config = dict(
    model='image classifier',
    dataset='crops of objects in photos (Visual Genome)',
    train_examples=123503,
    image_size=32,
    crop_scale_min=1,
    horizontal_flip=True,
    color_jitter=0.1,
    targets=['object'],
    num_classes=300,
    arch='poolformer',
    norm='layernorm',
    norm_position='pre',
    hidden_act='gelu',
    parallel_block=False,
    inner_norm=False,
    moe='expert_choice',
    drop_path=0.05,
    num_experts=8,
    moe_every=1,
    expert_mlp_ratio=0.5,
    experts_per_token=1,
    shared_expert=True,
    patch_size=[2, 2],
    depths=[4, 4, 4],
    widths=[64, 128, 256],
    loss='cross_entropy',
    residual_init='scaled_by_depth',
    optimizer='nadamw',
    learning_rate=0.0013,
    beta1=0.9,
    beta2=0.95,
    eps=1e-06,
    gradient_centralization=True,
    max_steps=14500,
    batch_size=256,
    epochs=30.1,
    lr_schedule='wsd',
    decay_fraction=0.2,
    final_lr_fraction=0,
    warmup_steps=290,
    weight_decay=0.07,
)
Rows from expert 6 of block 4, named by matrix and row number. Rows with one number belong to one neuron. Each number is 500 + 40 x the weight over the matrix's rms, rounded and kept within 0 to 999. All counts start at 0. Numbers have three digits each.
# up: expert up (model.blocks.4.mlp.up, 8x64x128), inputs 0-127
# down: expert down (model.blocks.4.mlp.down, 8x128x64, transposed), outputs 0-127
up.6:497456469502553533559460615491494541520468592470496528509539535502545497455508523552468521526515475551567463451437499532550524461525507516553461560496546498537473467492478495490473498518563601516555505497504493487513519417517522565507505515573428482503452539493493479468493486477436438473470493482447469525518517501476461506518480537585558490459474469512445492412503465449486501489513
down.6:517514504484494455556462482518522493477426474486511507486487531442508503489501475494566472540469512519485470551507473555401505560550469461520506474502579494534439446516466472512502499484532557482524536465473454538539520557462548431506514476410467462391519442457543534478508548472516548512535537485553526525459410485478558508585520480549450499447583453502508476479460485494505472526563
up.7:537489505441507417459442535457560522549451512450513462558466473476511483533500446515473534512443530431554479461520513505458491552521348465525529461512552464519472492505468506445511462422512476454552548531569581490482566589477556526524452504510486487516494428476501441547534511473467487549464517434521478502455479554516493504482468507503517555504494466503516477477463491453538486456491
down.7:429552492509512551503426506501513482525403445438549441485412444524455483470542516484522489475579490528518539492557515470399514458488504426491470453510476513453481462491489500509489447537543469536512466501540506575515474471482485474514559466514478583519534430497507578485442511504581485478597488571510519524515468498574527498475517449483515556395479569493536564519439513502472511543457
up.8:491484474490469484483508560468545482506486592491551479539529524537551454494485478485464469415496512578522475414431494527501512412559516520527395549493494502536456489505476488537514533494540545545585515467492507523471500488434521546512502485533486491520489482511495459530509524453449450505456492522601505512520502516478480519557463501567540533521483448537464477462411474511496508476488
down.8:466516458478526516564514493533467542457501550498434518506504536482443531484546491457537467522522454445493485505562449480445487487572502504519451519516531552484457407528471497503470534488525472483498472490435516556454481508440502531488455446501533493420526446413493506507468584526505557508527517556547521529506493558478548515505498437506510505453547504469558542456500522541443547500540
up.9:494536494544470535490471449531494422499570483525497483485483443542450464532509469513470473419537517519528492500513535507491487515540547471480500437542514481506510505528485481521533493477477483475501492522486545584528527516509494425451503580485526507474510487453498518483509501500517507488469524533518484469464531524519504482470481489502474573546492454453590445548503499497504499525552
down.9:493493466476519531512470468481423482490505496441476524522494451553496508480521499460471493508553565492483467529485472434504515497471515547472429489532478519462454435504453456475541499525516484466552473498566489521514498499546505531502507436546554547525497500494466562532487571534552503523543452467499496519565523515470479523477508540510530538444464574486478535496516474487484484451519
up.10:477462512469456484494402489494482505518534466493535485525434520506529477473560486491592517503482521542395487496542461513486545502503500498487473432530526478490513513539526461497523452497485416547497450512529527497495534538557513498491524463474434507565476542513534498481496508522513533471515452493525516505534519425476454503481503500447522439448490512468515527563529543521511526419476
down.10:470479502590526498483505448488482515485499522500443435496501509534449435495509461529527549485521494433491515482490559508572543497432471497482514509468588504489528604502511498504525431466462466470459528554484539531524557441542464518466494535536530511556476520560533499511498457520562467472491499498404454469517472505487530477447511393454543426512497493456512462597576543523518470496451
up.11:549432524507539477545542435447451566417511540547398518450534491480527610487496465478568511519522494423479503595464456533578491522504521554527526503493466493551519466463568483458499525499440488495442508474491434495579447510507487490508462472452474490479458523519553574532500477524557603478514519523406458522525495500379547511532517538529399422547529499534456513539550510462481519553498
down.11:557589501538550514537467468507564468446567529571549545506486452553498506521440493500404463462441463561511481521372545543488450521441472496515459494509522512584483517599464448509429522514400542501481505514481499498516536491574517523510567533520528520506474581451447524504495523466463454486490409429544507549461492471535433553478470556515515506497463510490518401471483477513574483509557
up.12:580603478489466496460516509565517441495516467519519521504505542517502453474503565459477549524517493451460570499525480413529541509418485519518482541480462543404506528440488478464488517524454525548433475468492459522540467490538537534487565515506487534515532515409496502556509488462482536470544508517540522389534539524487471471554514499514513548462459541485491480490420474570480431467471
down.12:511513476410501468517515487508500522514494419479613431471555437527542509425445582555493449470511479577529497530386477526520426467561536554469539507532428469543523475514536491498539509489498540462507543464499529463561414544486561514518448505435472529480473490485469489512531510475460476503488481537525467492470501524451439463462479525545540551544524428526503512491427495479476474563510
up.13:552521462500501470509535527486513505513484619419549496501557477514517452517482519507440496458467517499603460461468525517545534425543488484546450552492515476530450545505460502537528509502501567529562556527512553529471505522481527507505523493526500488518477449507485466536525508458475410468446441480620456480489523529516484420533454564545535562571500413507472493483412474428487500533520
down.13:459597443547529491543482484500481542458452482425477503501501502476430534479542482482495448548555457495531435501526475475411463495544524476492457520480515588488426392541450516518498481467560504503549552459471553545464450473477531521505446456498525514430551390448484488492467580513541501542516489552521512530466515533483505563520475509547534516439493492471547505460433528543424578510530
up.14:475535477494513552553460456555523433536530534493508492547525545566445497461540535474466489488569457509510531445529493481547522444491515472467447527482523498456602515485482512486499500532459520541457446464488451567515448462516498452503564493530488612554558553424450534482500528482502515473533522556576486487520469506565541455534498549488510503460483553510490466523495486473499451524469
down.14:515484515406516432498503512476488522498503443490514448453592449475558596464500489570508473531512475539504502500423490490561523539535558522467521475493403429507511505457586511464530522504518509462466486479524532430590446491537489559542370476474435509481479549535441469503556509494467509560506523564464429479543529509435428503464510546482543471523531531522492498513531526475451448512469
up.15:481448522485487442507514512447547526534473656459488504536539537512507498481490464425517493520467470482541497458476471506455468457501441491507539537465500455500545500487489511487518512511474438553546493470554528438442515535391524494536521434541463521566498458539541498513499506508513480549514502436572501553509439500520479498507496626440531434471477508630411516549493494473521522434465
down.15:538521515533473524505527444567500493474477462507503529522494552452463470507530569548485450510475522496388483489531482492535450580536481449464530494482476540471524520552486509558516504523424504474436488441510516516489563517548474487520437475448448484408559487537527479494478549563477586491503566459497518518581513555495607534544474387480482444483453528429554471482507560515429494441453
up.16:453425503527431502421528504497503488516498391524483500479463474523477494526505501496441487426593544532502489489511579484530481536499581475480444456524489472502507546563500493581513483456528525456502442539503480520499562464504480401459471604490533515442518483482497476424455488502475457470489505514505535441468494474545475534471486397522486563505536550450586452496534525530512462512573
down.16:470472491462501493529493454488503487490486507486435512540524493539448510500481532455522503437511548483463526516552449439501540495460500509444434468551496527445473468429473512468567525484501477511511477516575486557508490537493512493474466419547532486559506492532512560566525550589565552532524494486489452506594529527511499477459488539471511576491458599483444501504505516479509500393519
up.17:470359553440488481572458548541526569491473441489549456463517483458482550511481537559590518441437460475494489485557488496489551478539480548542474478495483508500456379496610475458505530456562571439522454469483484508443468486490520507457457487528443475489412432507561482514580519470498447650462536518450529572479550479489554546477480509505552530445498447489554493520426457576484506587530
down.17:507519500518497482489516479513521499495503525518509589525458506463490529523508472460554569480492487475517525464584462481466534470477521476477547545495471513506518488449469496446486459527580455545467465496557509446489455433404504490470534451551597476543489510526464520549491473495498531509492535517513511461505563492526433465534585570462405585480518454500527547465517552439443599551514
up.18:482443502552540556537551515475483501482470526488485510535517494509518538467491556452523448504516466551493501532439521543561486394475490602533579526484493483511453472557518484560448499489468485519489503519502462522480446420516392480504539497545475524500435495528495535476482444470564458486529472510508482562495482433448492513535606478542476443563508479499497540493536447503530495486497
down.18:562546542457486520467498516468535476561505475513518526523549454502537489513476483460464448547423518540513497569430561542474452416506521543547520469501467462516516508470491412476515541598513486537467520503539465397512476516478456467492561484560519563533503528495470562452545512408496482520513455483549464570508522454525487506500561533499505449603459483543462485489513448489479467460506
up.19:446484515459448538475441474538498540494554504521509436452487539617464487485526531544590531420536474503447529517552490412511534459571573479460432491517460521469579519502520528512519485514503482533436428463455482529557471503536496511453538524503419511517543562418491531452502444506494527518528501504496501393556542465508468467467513520491519496442520578506523503533486533511458491621471
down.19:500498506519522505460554555473512450502541395444449504482497453522491491532486514544453543536513494469517426492460524492512526458482505521471568490544480446529545555443544526529531437497511467457507529564607516469536454440479491518479485564508569478542496523590509430509537441518543448456476524544508449394472592505468470445390508506467529507602517427444543492510541517440530566461478
up.20:480540476453505493480398483520476480473551555502491459513418556530484512484513477482528483495479521477455483478525485472474569473504502513499494491609504522526496506546495501468446452436562454532486432589523556446494534492530471544453551537555427521577517530530449589419481451498474497520528447431467534496512506445528463454415533482461478507424486568487536543453559512465477454516543
down.20:491471500542477553457546509452440483520546487487507486452548483473536415533459562505454464479506532517559479497451521539543482458526515553526534489485446470518487510477522462501561514508515521508508481503468563484524444446517436447507505537529493523552437482512510471504576458413464470526420512497486449476461593440500518472530476506509544519601461463492556529507472391505452451527508
up.21:534457497420529518573507479516479524500549496508470515478562551562530555448500462519529511541477453473430508541476450529521524426509542582501485534482518484475593519471513456509484501535410536499414499462512419467530445450552538491465553464537424498481473552464464570512538502506506570485557486481436459515573516490435480489491554541524516420457520484491438497525580501541479516507513
down.21:546523537527557510486468494461516552415536444523497551511531503554526491482426480538488481547496449577526425542423513479480377485495502514463483481488447460556537492539474473478463452528447496396497537480499453401547502436526542534478525527466518467504478560475434503512554471510456484525514503453475556542495544526518498478503485505535545459568552473485510369494484506418532543536528
up.22:443470537507458512416527560465568487469463577482543454574491484506499488508456539469513481428512492513554509465500543417538428474531502484492436509476476512578474457530472521548472508506483453509567527480498460532456510552395489550510509501494539505485524461549561450495452471488481392505441519507598548492508415507521559491561483450516510505528526534617483540420452516459564521459453
down.22:544459498517487562560500489554550517498552528513387547427566517448455456579564516502462423538525524511470477455587498482459482500513487510539458558527485527453570479476454461457528534496528504506471479458522491436533494434532482480470454504491489483457514491463422542468565621475472589558440563554492515537553541582490568505502479411457471528489403519456518445422522395509424497505511
up.23:526474527539501522574527465477520506507493570546489475488517478536448521489468555468530465423496487530531467502451546488504486454446493507553532528525523476489516511507523449472461501493467493586486517502484496548491463415456465436444525509551486545560464498485495534528520503430540504522493497493488512504474518499484493488458548543489441495525514498491476510520496484466534469560523
down.23:516489518491497542488528519492467468555516455494510537466549463458533478497507569514492482534506511525502486517465500544511433492502534575557508489481489440505509470524505411487559491562523500479489525493481525447563482425520458437497496490498495529525471547490479523500548463408481504500484516476481468497477567484506480477544509510511506498553527468475519522504461400465469466540501
up.24:513588477463462521529442498541518437511568497447509456485461477529456492483490487496464398483456489512540576507470555471446533512463460493535518518551442548512489456485492495412452503518540493601480454512557535499493431509519510531489500545563497564547520599443469526439502513447501480511547480555511512531437504507510538510435517575417526550518451557511548482425463439562478399492517
down.24:527496559468421495495491497459485448571524425525506490433533472468584457539497536528514472532479524539487514530457534598462506512515509549536539468559478469542546482449562497472566493534469511509477498515489526442541468525535469433496459538421468512478503499541538516440555463470499530494471525519524453481522520399506468474512493501533497517551476436507553519498455454495452488542467
up.25:506432494515541497533495432447477527508442575473507506502480528502431477456550505453550513524528432496528473516499514564527448481482436506454524453459621452465522500584480521440524435526466469479499463556508578518492491542523495428541521450514493492611466519515493525521485455548545511479591511391552443526490464463559481490479481552481529443511513475507484539601572486481543548464492
down.25:458432525569531462490469527476490570415495511536475481519523525544509537541445397559507489440503507494496506547471485456525577532593517395494563485491411471527501609469536496560464526479404415524486447503522450492509588550484473525479512529490446470409551537520486563466491459494449498467445478520414521541539452530492543544501503471427485456526486552527521438463576527498505493441514
up.26:486477504512529518571546474568486488490475537498527537519481507506443496447536612447538462500531471427518496483511513499572471414473508523486497504465529510491475476581500485572474454452504509517515470538442497496457440467494381469525524507526498623567525465501489569514457508474550444547536474466561523571517470434559541467546500487576514466465518509477517522540453493458479435568500
down.26:520506519471512542477557511504488516499491477496491506492581464419562569488445400431458414553414556552561461511458543552527506521487543567492478478459490473483497564488489479473495497482545419501531528527556437457523463509442443538507432497560512594548504523562433525531548516446511488552441554546471390574503544524447520504510544542466485465579506509578445518451509490449469410568420
up.27:496487564584492514566511533585535508469480486548468534492541505492497454546412566531577507492504511455451489511486453472483529505484500497516668474492454477486514498440642465556515548485488441500489489450504400509495536399460519471424506526469398505472446537534608490518571537501545548598445420525410512562528528477491498548488512453496430482427466578458511481472468511480491520457479
down.27:513509523471427482449491528505538514465528582514537504467454491451523535529547500461531548480508522462452521461521487543578486562383449565554508491473530518528536473514533462473458473451474537482517507478453470448540519415533467548478485570480536487602453545533503463567426416500510518449480502535489480413490564455459536480531495532551475486526494481478534541511525545488563494485474
up.28:512518499499566500499560534484462513538443523493476550495517529447541525490506513518473521542500489544583454504441462546510439510482482511520540522461552537504497470494463525498503511544539551483555547461457559479471497503481529508547460469465522466471544543509515489518481545490484511521524522478448464541474488526471497525528481522526525491540478432505449503458529480456474522473501
down.28:491503462546534494525474486537509524445475546502473508527450529530487544482490469451537491488477482467490484565541482442495534537515503444508463508490538515529440481555446521527423502479482529529506506496443464586471549550472535484454550494493467495435515476478514520480442509527500521460543482467507589529513405505437530487559515507528472495459567512498460493461478527503559500498536
up.29:471483546464494495473568530504551507497489522465468495500532413495468564544471485449513446501544487502523612516510515457489500522473452489501468502469454514480436442481526498485461554493473517524529483437541401554533436521397468485528478478498545506460490482496546472512492495451554482505495516596563521520413418540488574542527553502462487490528489542568476510440482453551566495434466
down.29:547483518517508533483506482528487475498553463515479544524524516494539455499502554542518470574451485517465470516466518519504429453471503582547512479534439505553548481479534435487495481577503499515433492489470506435537464449547466498470517517482471532541474507472501544496568440461505539497501543451489485483550576475514538412555520457558441483554449453491548480517471420442437519532502
up.30:496500498549502546520541450424488502502495573494484498552534458522510557521495477454515467479592516544495490537493511535519512467510465512521554495464493468495495503511512494521483499493416446491525543527536449606518444493496444432509553497520511487517401466544542464532499445491548498427438494537515478532476491498454484483523519515528452446580499477542465560518549445467561531460463
down.30:548522528539475525450535517476508501530499462523540525529553456456495496531509544534440464480438502549472461552472532524498433456531535527549517498457459497485482534502483435539556520602470500519444546496502489457501535495524491467487526513555531531483514467444498504479565500416440500524432473458544490503502574469556472524526515503488525453599456467481541487471525469507463491515539
up.31:484458513471527497477443493537462522477542554496528462454414544520513578480499487486551500476491530424462514536526438481559586470536482557499534475515401530502435477531577505530403511448530513554495445557464540445540506520519436526510522558493402506519487495526451602506472418495488538520519425499466528528531494440515476473503528497572444476453506511480557527493517521475492457521513
down.31:579550487544528534430569544439472468590481462511484515495538455445533498534447529461392495536511512522600480436403569549518442492443479561544532495483533484494475539490487481472486526535526512517514526533486557460499453469493499465556466538530527528581450501458508454535572453429488442499461514476476425474442555447532491517532494543495546530621457451497500444495462406495520438505502
up.32:458424497496566525476565486403460499506446560489395506496530537504492550486533465454532472525580452568542489491456488535497406456503509568503504480489583509489528484524477494481490494525505498450515523491499535499521480470491407456543468462527524489512500529492475537496480531504511551512564569487456475555468454561473516540465555488504498425541527473504455510501620439513516522482511
down.32:556483496560498519489463523501487486472560516549503520527465509483503512538477488509505484464391530486430493542487510494458549493514491494566565526564505464580487603508470483536449553530376509533465476537490442522494550547527482501476578537543437470444484547538506550441493427487442492449466460466509551549495469459454521460509543480415437424577518512539473494444531506495585514450529
up.33:481530502466531502499409410499474499470579498525466465412508541501465517554494409569530503466558490501527503518552468474448505552579504467482453470563500537513563460454481531399514526490501510478479477499463567522532508554532517476495461548493508448462533463408542498508544504502465559527469632572484524451458531577480550492469484533461466526506488491516537469521517473527465512592468
down.33:512558453541583529541517502488483442443507483481487575539458385534456509566515520490431514493510525488540465501435555527467496477460437467517544495568456426512427492542472484479456475506576456544474481539576535464550455422517485522505514449548607518558394524518406544562505481467578510477518429482517524490509545475480389510361534480500500598419505469458535516517538515453517507469555
up.34:476479483476343487458517526528513451474546528478538458462498550559548471529488483511471457395548550491471521409513492476527595441563550502520356530500463536591492534478517510539502533474487539539538421466492503471468498498468502535492530573536460497498523461538495474473470471491460452504427472545554555455527517475513506478539485498496520521495497534534538499405434507582472479517490
down.34:493476471464511461518591571498532502522511545503446511537518500431449495536577512449527525503488468492549518465555477506495478456536478557534518534515547489464525420504487477477508522406550521435533513528457609430477502488410507528442418526526555402448507426480469422484508506482423472584496547535521515464437562570492494554479439507499521549458494421440538486422563485559492568509559
up.35:496545490458479533402513507512491412528513447510510536497486568476563486488502454517535512491453454511420552453548475423446583434492548575500438542495346530477526486458562495523493563551572519558440415436500462441482488487449530529516526494510559507496523460458449485530514480493468521552493482620520627414538505474493508463505549445487501484503529522500520526470492499566473503553473
down.35:492422549445478441501547542514551513640542498521581446527486531532555481493566568485547552441517480503541505456525458445548500460473488589563489514533510501425535486493546489513510490465579492504546514477450536460461475454497537501472505523474535418549462520485532403503492518470506459450473519496518510424460571488454458451503448512511534531494513431504510538545515490477505541460500
up.36:470503495587533585523534429405469467477473534534485475494518446520430486506499493471536490467475462447564478536515581556511466452550500481470546494480548503517523468516498538440518503520498452497487477514465510512501424500480385457511497498515529483537486467569539512439508434522533472552544566557515441571485510508485556500481488495474481465564483484512526508557506506494467542562462
down.36:456449438493521539518526495567449508456522548519525559517532489531494501517499441545434456436537523526522489517482457513539561489571533476523527550473451492514492569472459522564467515531410469512515473481521441529454525464514462497519538545549492509486496530439455510503446494512422471444405518482512543496482491560579512509521507519444463459523437579513522452456582509530479464488462
up.37:521453508541502484453484569505530515534464467523528491549444447477475502524487501522495503503409522431538474489543629488552511529437478475457487472512451403569491519545488516538465466421545457484459487550517519507428543528491492545469483542528506510486464473558446496458504467538508408499451460471489542486489461441525487462437502447464476540482632474490591523461476543447583493575566
down.37:445493543452493504545525464457476509560441431481490536558540524507465450509488546495556537536498484517453489495560525445478496445460482557532537506444471527391531467443516511478578456520553476595402438509600483464454448508504468458547509427539496475523505520522570542516570521477513528558529521538502459538554515457526479509455459489452556489529429507501495536518480470524440574436481
up.38:456455541521460485507445582548510515488517524492532493476490528527523490520452487486570490461493546472455490440499481476438571450543518497512578498506392473515476521496593495541492529435532427548551453467481478457456537465474501531464524528506428519511479474567526486508487501492484458575467404485461559577508525457508472540514511498486446482403481532498516536491470521480496512480479
down.38:532472484462459525473547508471502504483500544495482498470511537404490524558514520480524568519496503433459532398572548509579520516441498583542516525453563487476562486493521502473460501487496560475466494551479500462502550449506485489515475543528501459544427487528530427534480408513478502493454540531507467419503519474483526451512482422499528485535501515478509544460540517593544485528447
up.39:448476570513463486400525515430552456459499546506540434580459472528514512525458487487484468371508506516562490462474506461544476489563481486486445504460488522623491484510507499537480536471476422506592496429473488548478484581382491536540479481443509479480532438576540457518472472497479445532447529558645547483506403501521540504556463451533484503549509455577516512442424509459540536493456
down.39:503511479524498565529563489512543549469514583523391548430563536460423451585548538485470478519546493477466488433585511437457490491537479465522470585520473524426563472504473545509500555486544484549480485457475516457495530414500463476473490504504547481451491491482465487473512554514477569551463498550471531509539522604515529523488484404437471514462424550477462498401547491517458534534458
up.40:551489466561546483544523467475473534524472541486477540455535528478489518473539543486469530539497441520478493531481509527547471517426475522498509536488584462458519497528471487433521475532464543504424513530488563461520478459528515438513523471515541503522496553405488538503490514494498529455543494441490471463521509471515445496478490528502527504538494456474448511551562467505502495489558
down.40:477426489556517463501427514482485553436511514491501491505478511538508570507448469534494483471532461499532495550481516434485543525559503446513467497495447479576454542524505478501491518475499541525503449475491473491498546573450558529484479500465423460416541526497485514457488520518469457561521436493455551558492468539458503531547499522503493519482531532516480431474480496490568465520576
up.41:439463513496550519524446463440473509482505562513489445510440531540511589470525487474550482452553514498479491516513481508531537448546486559525529488542487521513514469557531492505406465452499469526558468550469512497550510474503412467502554530517407502572451496525502578471469395490526505502521465498470506550530476446493460483521550509551438448488505498517491546480563494422505476534499
down.41:554522508515523548453556522476444471578485489512524576497531468406539507499501543496426485546456500491530514492422548597507424471460469545569540490487514486510457520502492445462516545559533489494502529493494546449487470442517463522578462515525504541586469510487464499525553486394495449528491519490469420527474534436539476480561482545517534488605476489485508498501427417507473429484530
up.42:549531494492526539541536536525490393501524526462507536486464439447461473464509465475483375523411484496517607544478529557417486432448447547538497505515482522467428478513486456448495518538517498537470510536528530490464406514469454552545531492543550606553521512457460573488482528428567477523548498570538467547443520516505604483458550558429519491563455475496520523482490389581463418491487
down.42:554530569493499506493529538488476444572521442498500501498565453496564497537498506545501428589465536498485455515442552581465488485508461574538573444524509432469496495417527465483515464533530475523453544502560477480539461512520432481490510499470477515529487541554509535465559471471548489499478551512453423506530509470449459474480515524487475448497459447567527530472477433452457485541440
up.43:437476524533446497506492444449549471497499412504536472527485471545449505546500475561459498415524461469537480489526590544506494519567512480450474490480525437552557505567516532542536487460468482437486464530489524529473533549487517382490493519507498466489472418525493459476560434528496465509438535495558511447488458461572486500461473434539499546525536443472586452556517517460550535562542
down.43:456484500484541529514504493495497549492450500481471522531513430549415500504483534518512531479564513501479502500531502395481516477486473456444488488514444498406463436500483522489539511507562443526473437494570477548523490460467466526517475430533605512500474509502459558542506539562567488570510449541506495545567473496586459559424501476450503578468460604481503522476507503473478545453497
up.44:489557506511499475447407509471519476530489541532543466557466557485518481480483534477529521459475497508516476466504504463509568479483442504502599533504508502485547523445515514457463518533506453584512491520507527475469507510506519516473590462529468495572468508549517457491552450508461488506460457486522526442518512455486449447513506482479453476489481435499494551483522521463546528479483
down.44:460452473443502538486547522497473537544477505489557522513503569456545420459556494509540569592499441478466537481540496529558482484445507509493542535434513486419554510475498481504537459531514536461475589536515501430481519456565501532535542461532525473579488465535507500533479448492524491436536498447433516509546512498507527476505490414507530411485447424507460517548536533544465510484428
up.45:544425478541494543497591531470471495506475500515531529493549492507532463537449509566449486446487468514530475520464523528538527428573555520523469580467401523533453531479523527586504555531484532513483486439449507459485450446437495523505520514510504483452442472517433489510507467491485441523447474540485498478518528489437529455542505514533507519595536428482509506469466478505444490635545
down.45:473559484517518464485546490550546458504531564530505513560475526559486498489509397438529543448484451481487495481538452487494462500527530492494503544460514534470549462505483492497526510463525452506544494450424496527498535517445556483458524515482570492486528473419505441527455506499469520502492463511573551473445479516519461556451495554559481513401491473512514513535561573547524600526508
up.46:487520464455488523513521507518527458505524647495540483538545498533498488462486519396472436443513491555597484438453505484517465445518529498543439532472497545515480475481469486481511533507480510560574547464514493560478460490479498527501500476575503536531504480474510483537491540444491452489496540524585483549514538566482511478565495569526549522514456490554457476455413444506468477476464
down.46:545548460467520512516551494526438504483531485484430517455543511455527522490529495514493458579521492492465513507476465575495474553555489566534542507516504528529465474523529503522488526469435492464466550469437563486500453527496455541497415490435519503399511496447482450500518564479493567522491528552512464540491498574405516546542524489553476441496510449459523495453478476502420489508499
up.47:502532490470427456472479482516504494478553540551484453474497558561536546483522470431506466441548562506448493467490478481548575477482551501498475518526444524498548577441498462479487489481470459638491444505533502458521503438556492502457508480525436532576507597528503557448486504506508578462516470497499470494563547459431456488549518544486429480467451581499482467497527557517455483462483
down.47:554441505506488462432505533500507544429478458501524415478480471429485485504518554521448514479448503487536550544470525523595505498497520536417434477456550483550517513488490524495549474528405572382537524567463524505578536500552527561502501569567479522587467518522475476524513446539518448460518527506495454422439521461512508451490486481510564497560509522458534450590501526562506461514505
up.48:477442492527526529471548539453455566497424485507459513447509484473506520510506503474541489500554503512522511522502519527527459511489550481471495425483543518467461498503487531473505493534549516462523505486473473524509484455494433482510456495480537483479529551538533499458452504542521498523561545485451452551454497521456564583493514474472501478524524560495496539499548532548477516519481
down.48:499449449542500483512474493527521510464559547552470509509475521555478499514472438474500468430453556475511509516516497493501602493501548491536498503543521502587504586484476510553436542505408502538514472525495446591484551549506500482465531550561453484492510538488514533462457440535482484433493489473522493519515452501505483452534507546425441477543504575524481445513507517521577482493509
up.49:550594467499483531568495468578524395494528470436503528540527528528493461456501607508435503548472471503522531501425502528554527447440447554542533548486526502504550486490484457488488522533484537526465509470538470480499382476538527575479530478531474513483519527476489471480565513454467497501527514549554494500530515512507504455538486513512550544503424477481501470487460427537468476449522
down.49:521576542435473528522537499470464518562462451536512487482606481428569619475512574522534497543553482533488520481421487533455439496556499521487455519501476503465410428509532527489499538534545573497495537448474543487502452485490492482575429462432510508479499503476558466479519553467495466531441505507510487474467491509477430503545467498563522478594554457592483561439449472472469429535455
up.50:483493529476487527495483599514492430545500388547478492522481483493535499518533503502505480504478569569468515481490482522457492487522511478490531384520476474483543503494505493549494490489507448469550527460481526524502516489540487514507462530448493499454534555502500504464503550514514505533475497547478509524516501481502459531471487416506518456478487490478535442451531534520497506481468
down.50:500456504535516510482488433473456497447446537484455478477504505513465480473501503501486489504519527472468491504485482476511498463407485533487507498480598500463493518506475533506529488522512559472457519536506499560528509491536504480484484464548525461543482507558558518555517463550579501455547493446464480503526463502457498472463522467481509454477534515491441515581533489528553516477465
up.51:517578520568581507469474511436491439469501552551473488503442477473512485566506446488578475479455543522519470505481475528411508493554430492521538427584498529511471448449502484453480517511523349495531534515499565529533518531509469524512505574495527490557529490507551532512490493501506537509465516546477493522459527508451486514479513487487419429561456430514537529419536483478528556485451
down.51:552519451544561588482492482454444427510444527521469545447526484423517518489468536524468466537512475524498505471452559525497493530510551561512525485494521477480485475491458498478533503617536530490412540520461548511524462467582477493499498436524469522547449516468519569534585467490498498495450518445460499482504443455528490492530555488454507424514544500526432568528506474487491487592445
up.52:518591462442512561516423515537482432551551451470523508537498550525524526458532538485461511519486459547521566503502475449464562452514516522534507551530434510464575451455487503461467522560541506551446471510515503501488457488545535549495540511567464536520512559430452509450540495465443490489512540580499506441510486526494466440469516544447544512483475549542486512470493455513469406494478
down.52:496550608445442456534531530478547497592502450557550417459562485509550518462456576538532508495527509537498527496425490496528459529502486530505553471552449494478502475433581520456509536469507476513509552433501505470519470518477483472508464488395468527477488517498568466475512534475502504492500541508549505450488491473514447518509484537570471476500494471568507559464464491455477475516439
up.53:462468499486484444440460475413513519506477594543502428519462544538513543483551492411531496476602523556467496465501479498535552511463485506508512523494520512482518569520495517427475496476470473593526466530502531494568516486565489481509502485540414477594452555533515470486470462509514541457537510478543491440514494484441415516528501541459441455462482578509463503525559521511522527436483
down.53:490497517530500491426498543446495507462489536542547413499467509464510448509528506519494573444457509430521540517504506565585548499514505456438464488470523485488527576464501524546595501515445543444491508546406556513552585498555472537479546542506497517568520469520549503503502387513501463417485462479467443432516498436613526467529464513502553432584471486500515474600518528578459472525475
up.54:490458532486537502566418494502512505552507548475528477570465523493427466470533496472563534533467469503485469483565504456475502474458420463468541436521576436437555499517494509439506419488510438529462460557520550541480514534495517488497570457531450528586463557502476520523529464525544486500541468422557489514510488468544470409432489518439511471476556487500484543566542535416574521496459
down.54:448418531525566478472499506486470551518506463467527509463521524529494436480525401604494537494512429498444474485517474549510531503499562488521553509481409438465546590506568448544565467522556432466460475481566485456508525451548448486503489478515484513501527589579451504483486482426520526497523499499381475555560525518524561576434547428451522455473526539490549450588562507501406508496490
up.55:475500463425527576472505575429450486582513430502457547515499492483523558491513515516472507549466457575551577550482554502465457490548529515554465533500466506509520433490471535470478506561613535474504479547505511460426471500529464568538488500559494480477516539446487493356476445478429403537513581530453487496463414557475512485444506465456566452544540531600474554429568418557446401530506
down.55:476511546444433482492452519567557462563565533525571428488438557565568477450475506468549500487551560497477546442525467499447557539504463483500521481607588509514490498476523575498413531432464434498585500445513457586461523592474486467514564572435428510481492549526578476458416529499506488486508531480549523520449422476492506515517479537501450456425490528600463549451446487445577465435438
up.56:550529481486482454508528470564475538449548512507498512502430557531490542467499515457462465535540526465481519492499496428537500539454530524471469531505445535493468514545468509489404448443477511576490444527489541418474493478523519524508508473543499640541504471485461567577440525487476545522557502402502627492537493467516427517549548547518478499400509555486461532487439528511487384499515
down.56:531552506489526470494503517489577511489557479499499504428548447479470501477417448461459459499444495510612518516463545549544491467500598505419506504481478416553544522478505534449480532446539503500523495523525445447533447479439499472434448514557512575573460484528404497508504493494468460509516472569490461536448544479496455493489578554499478542539528529494496471497489551482518436606435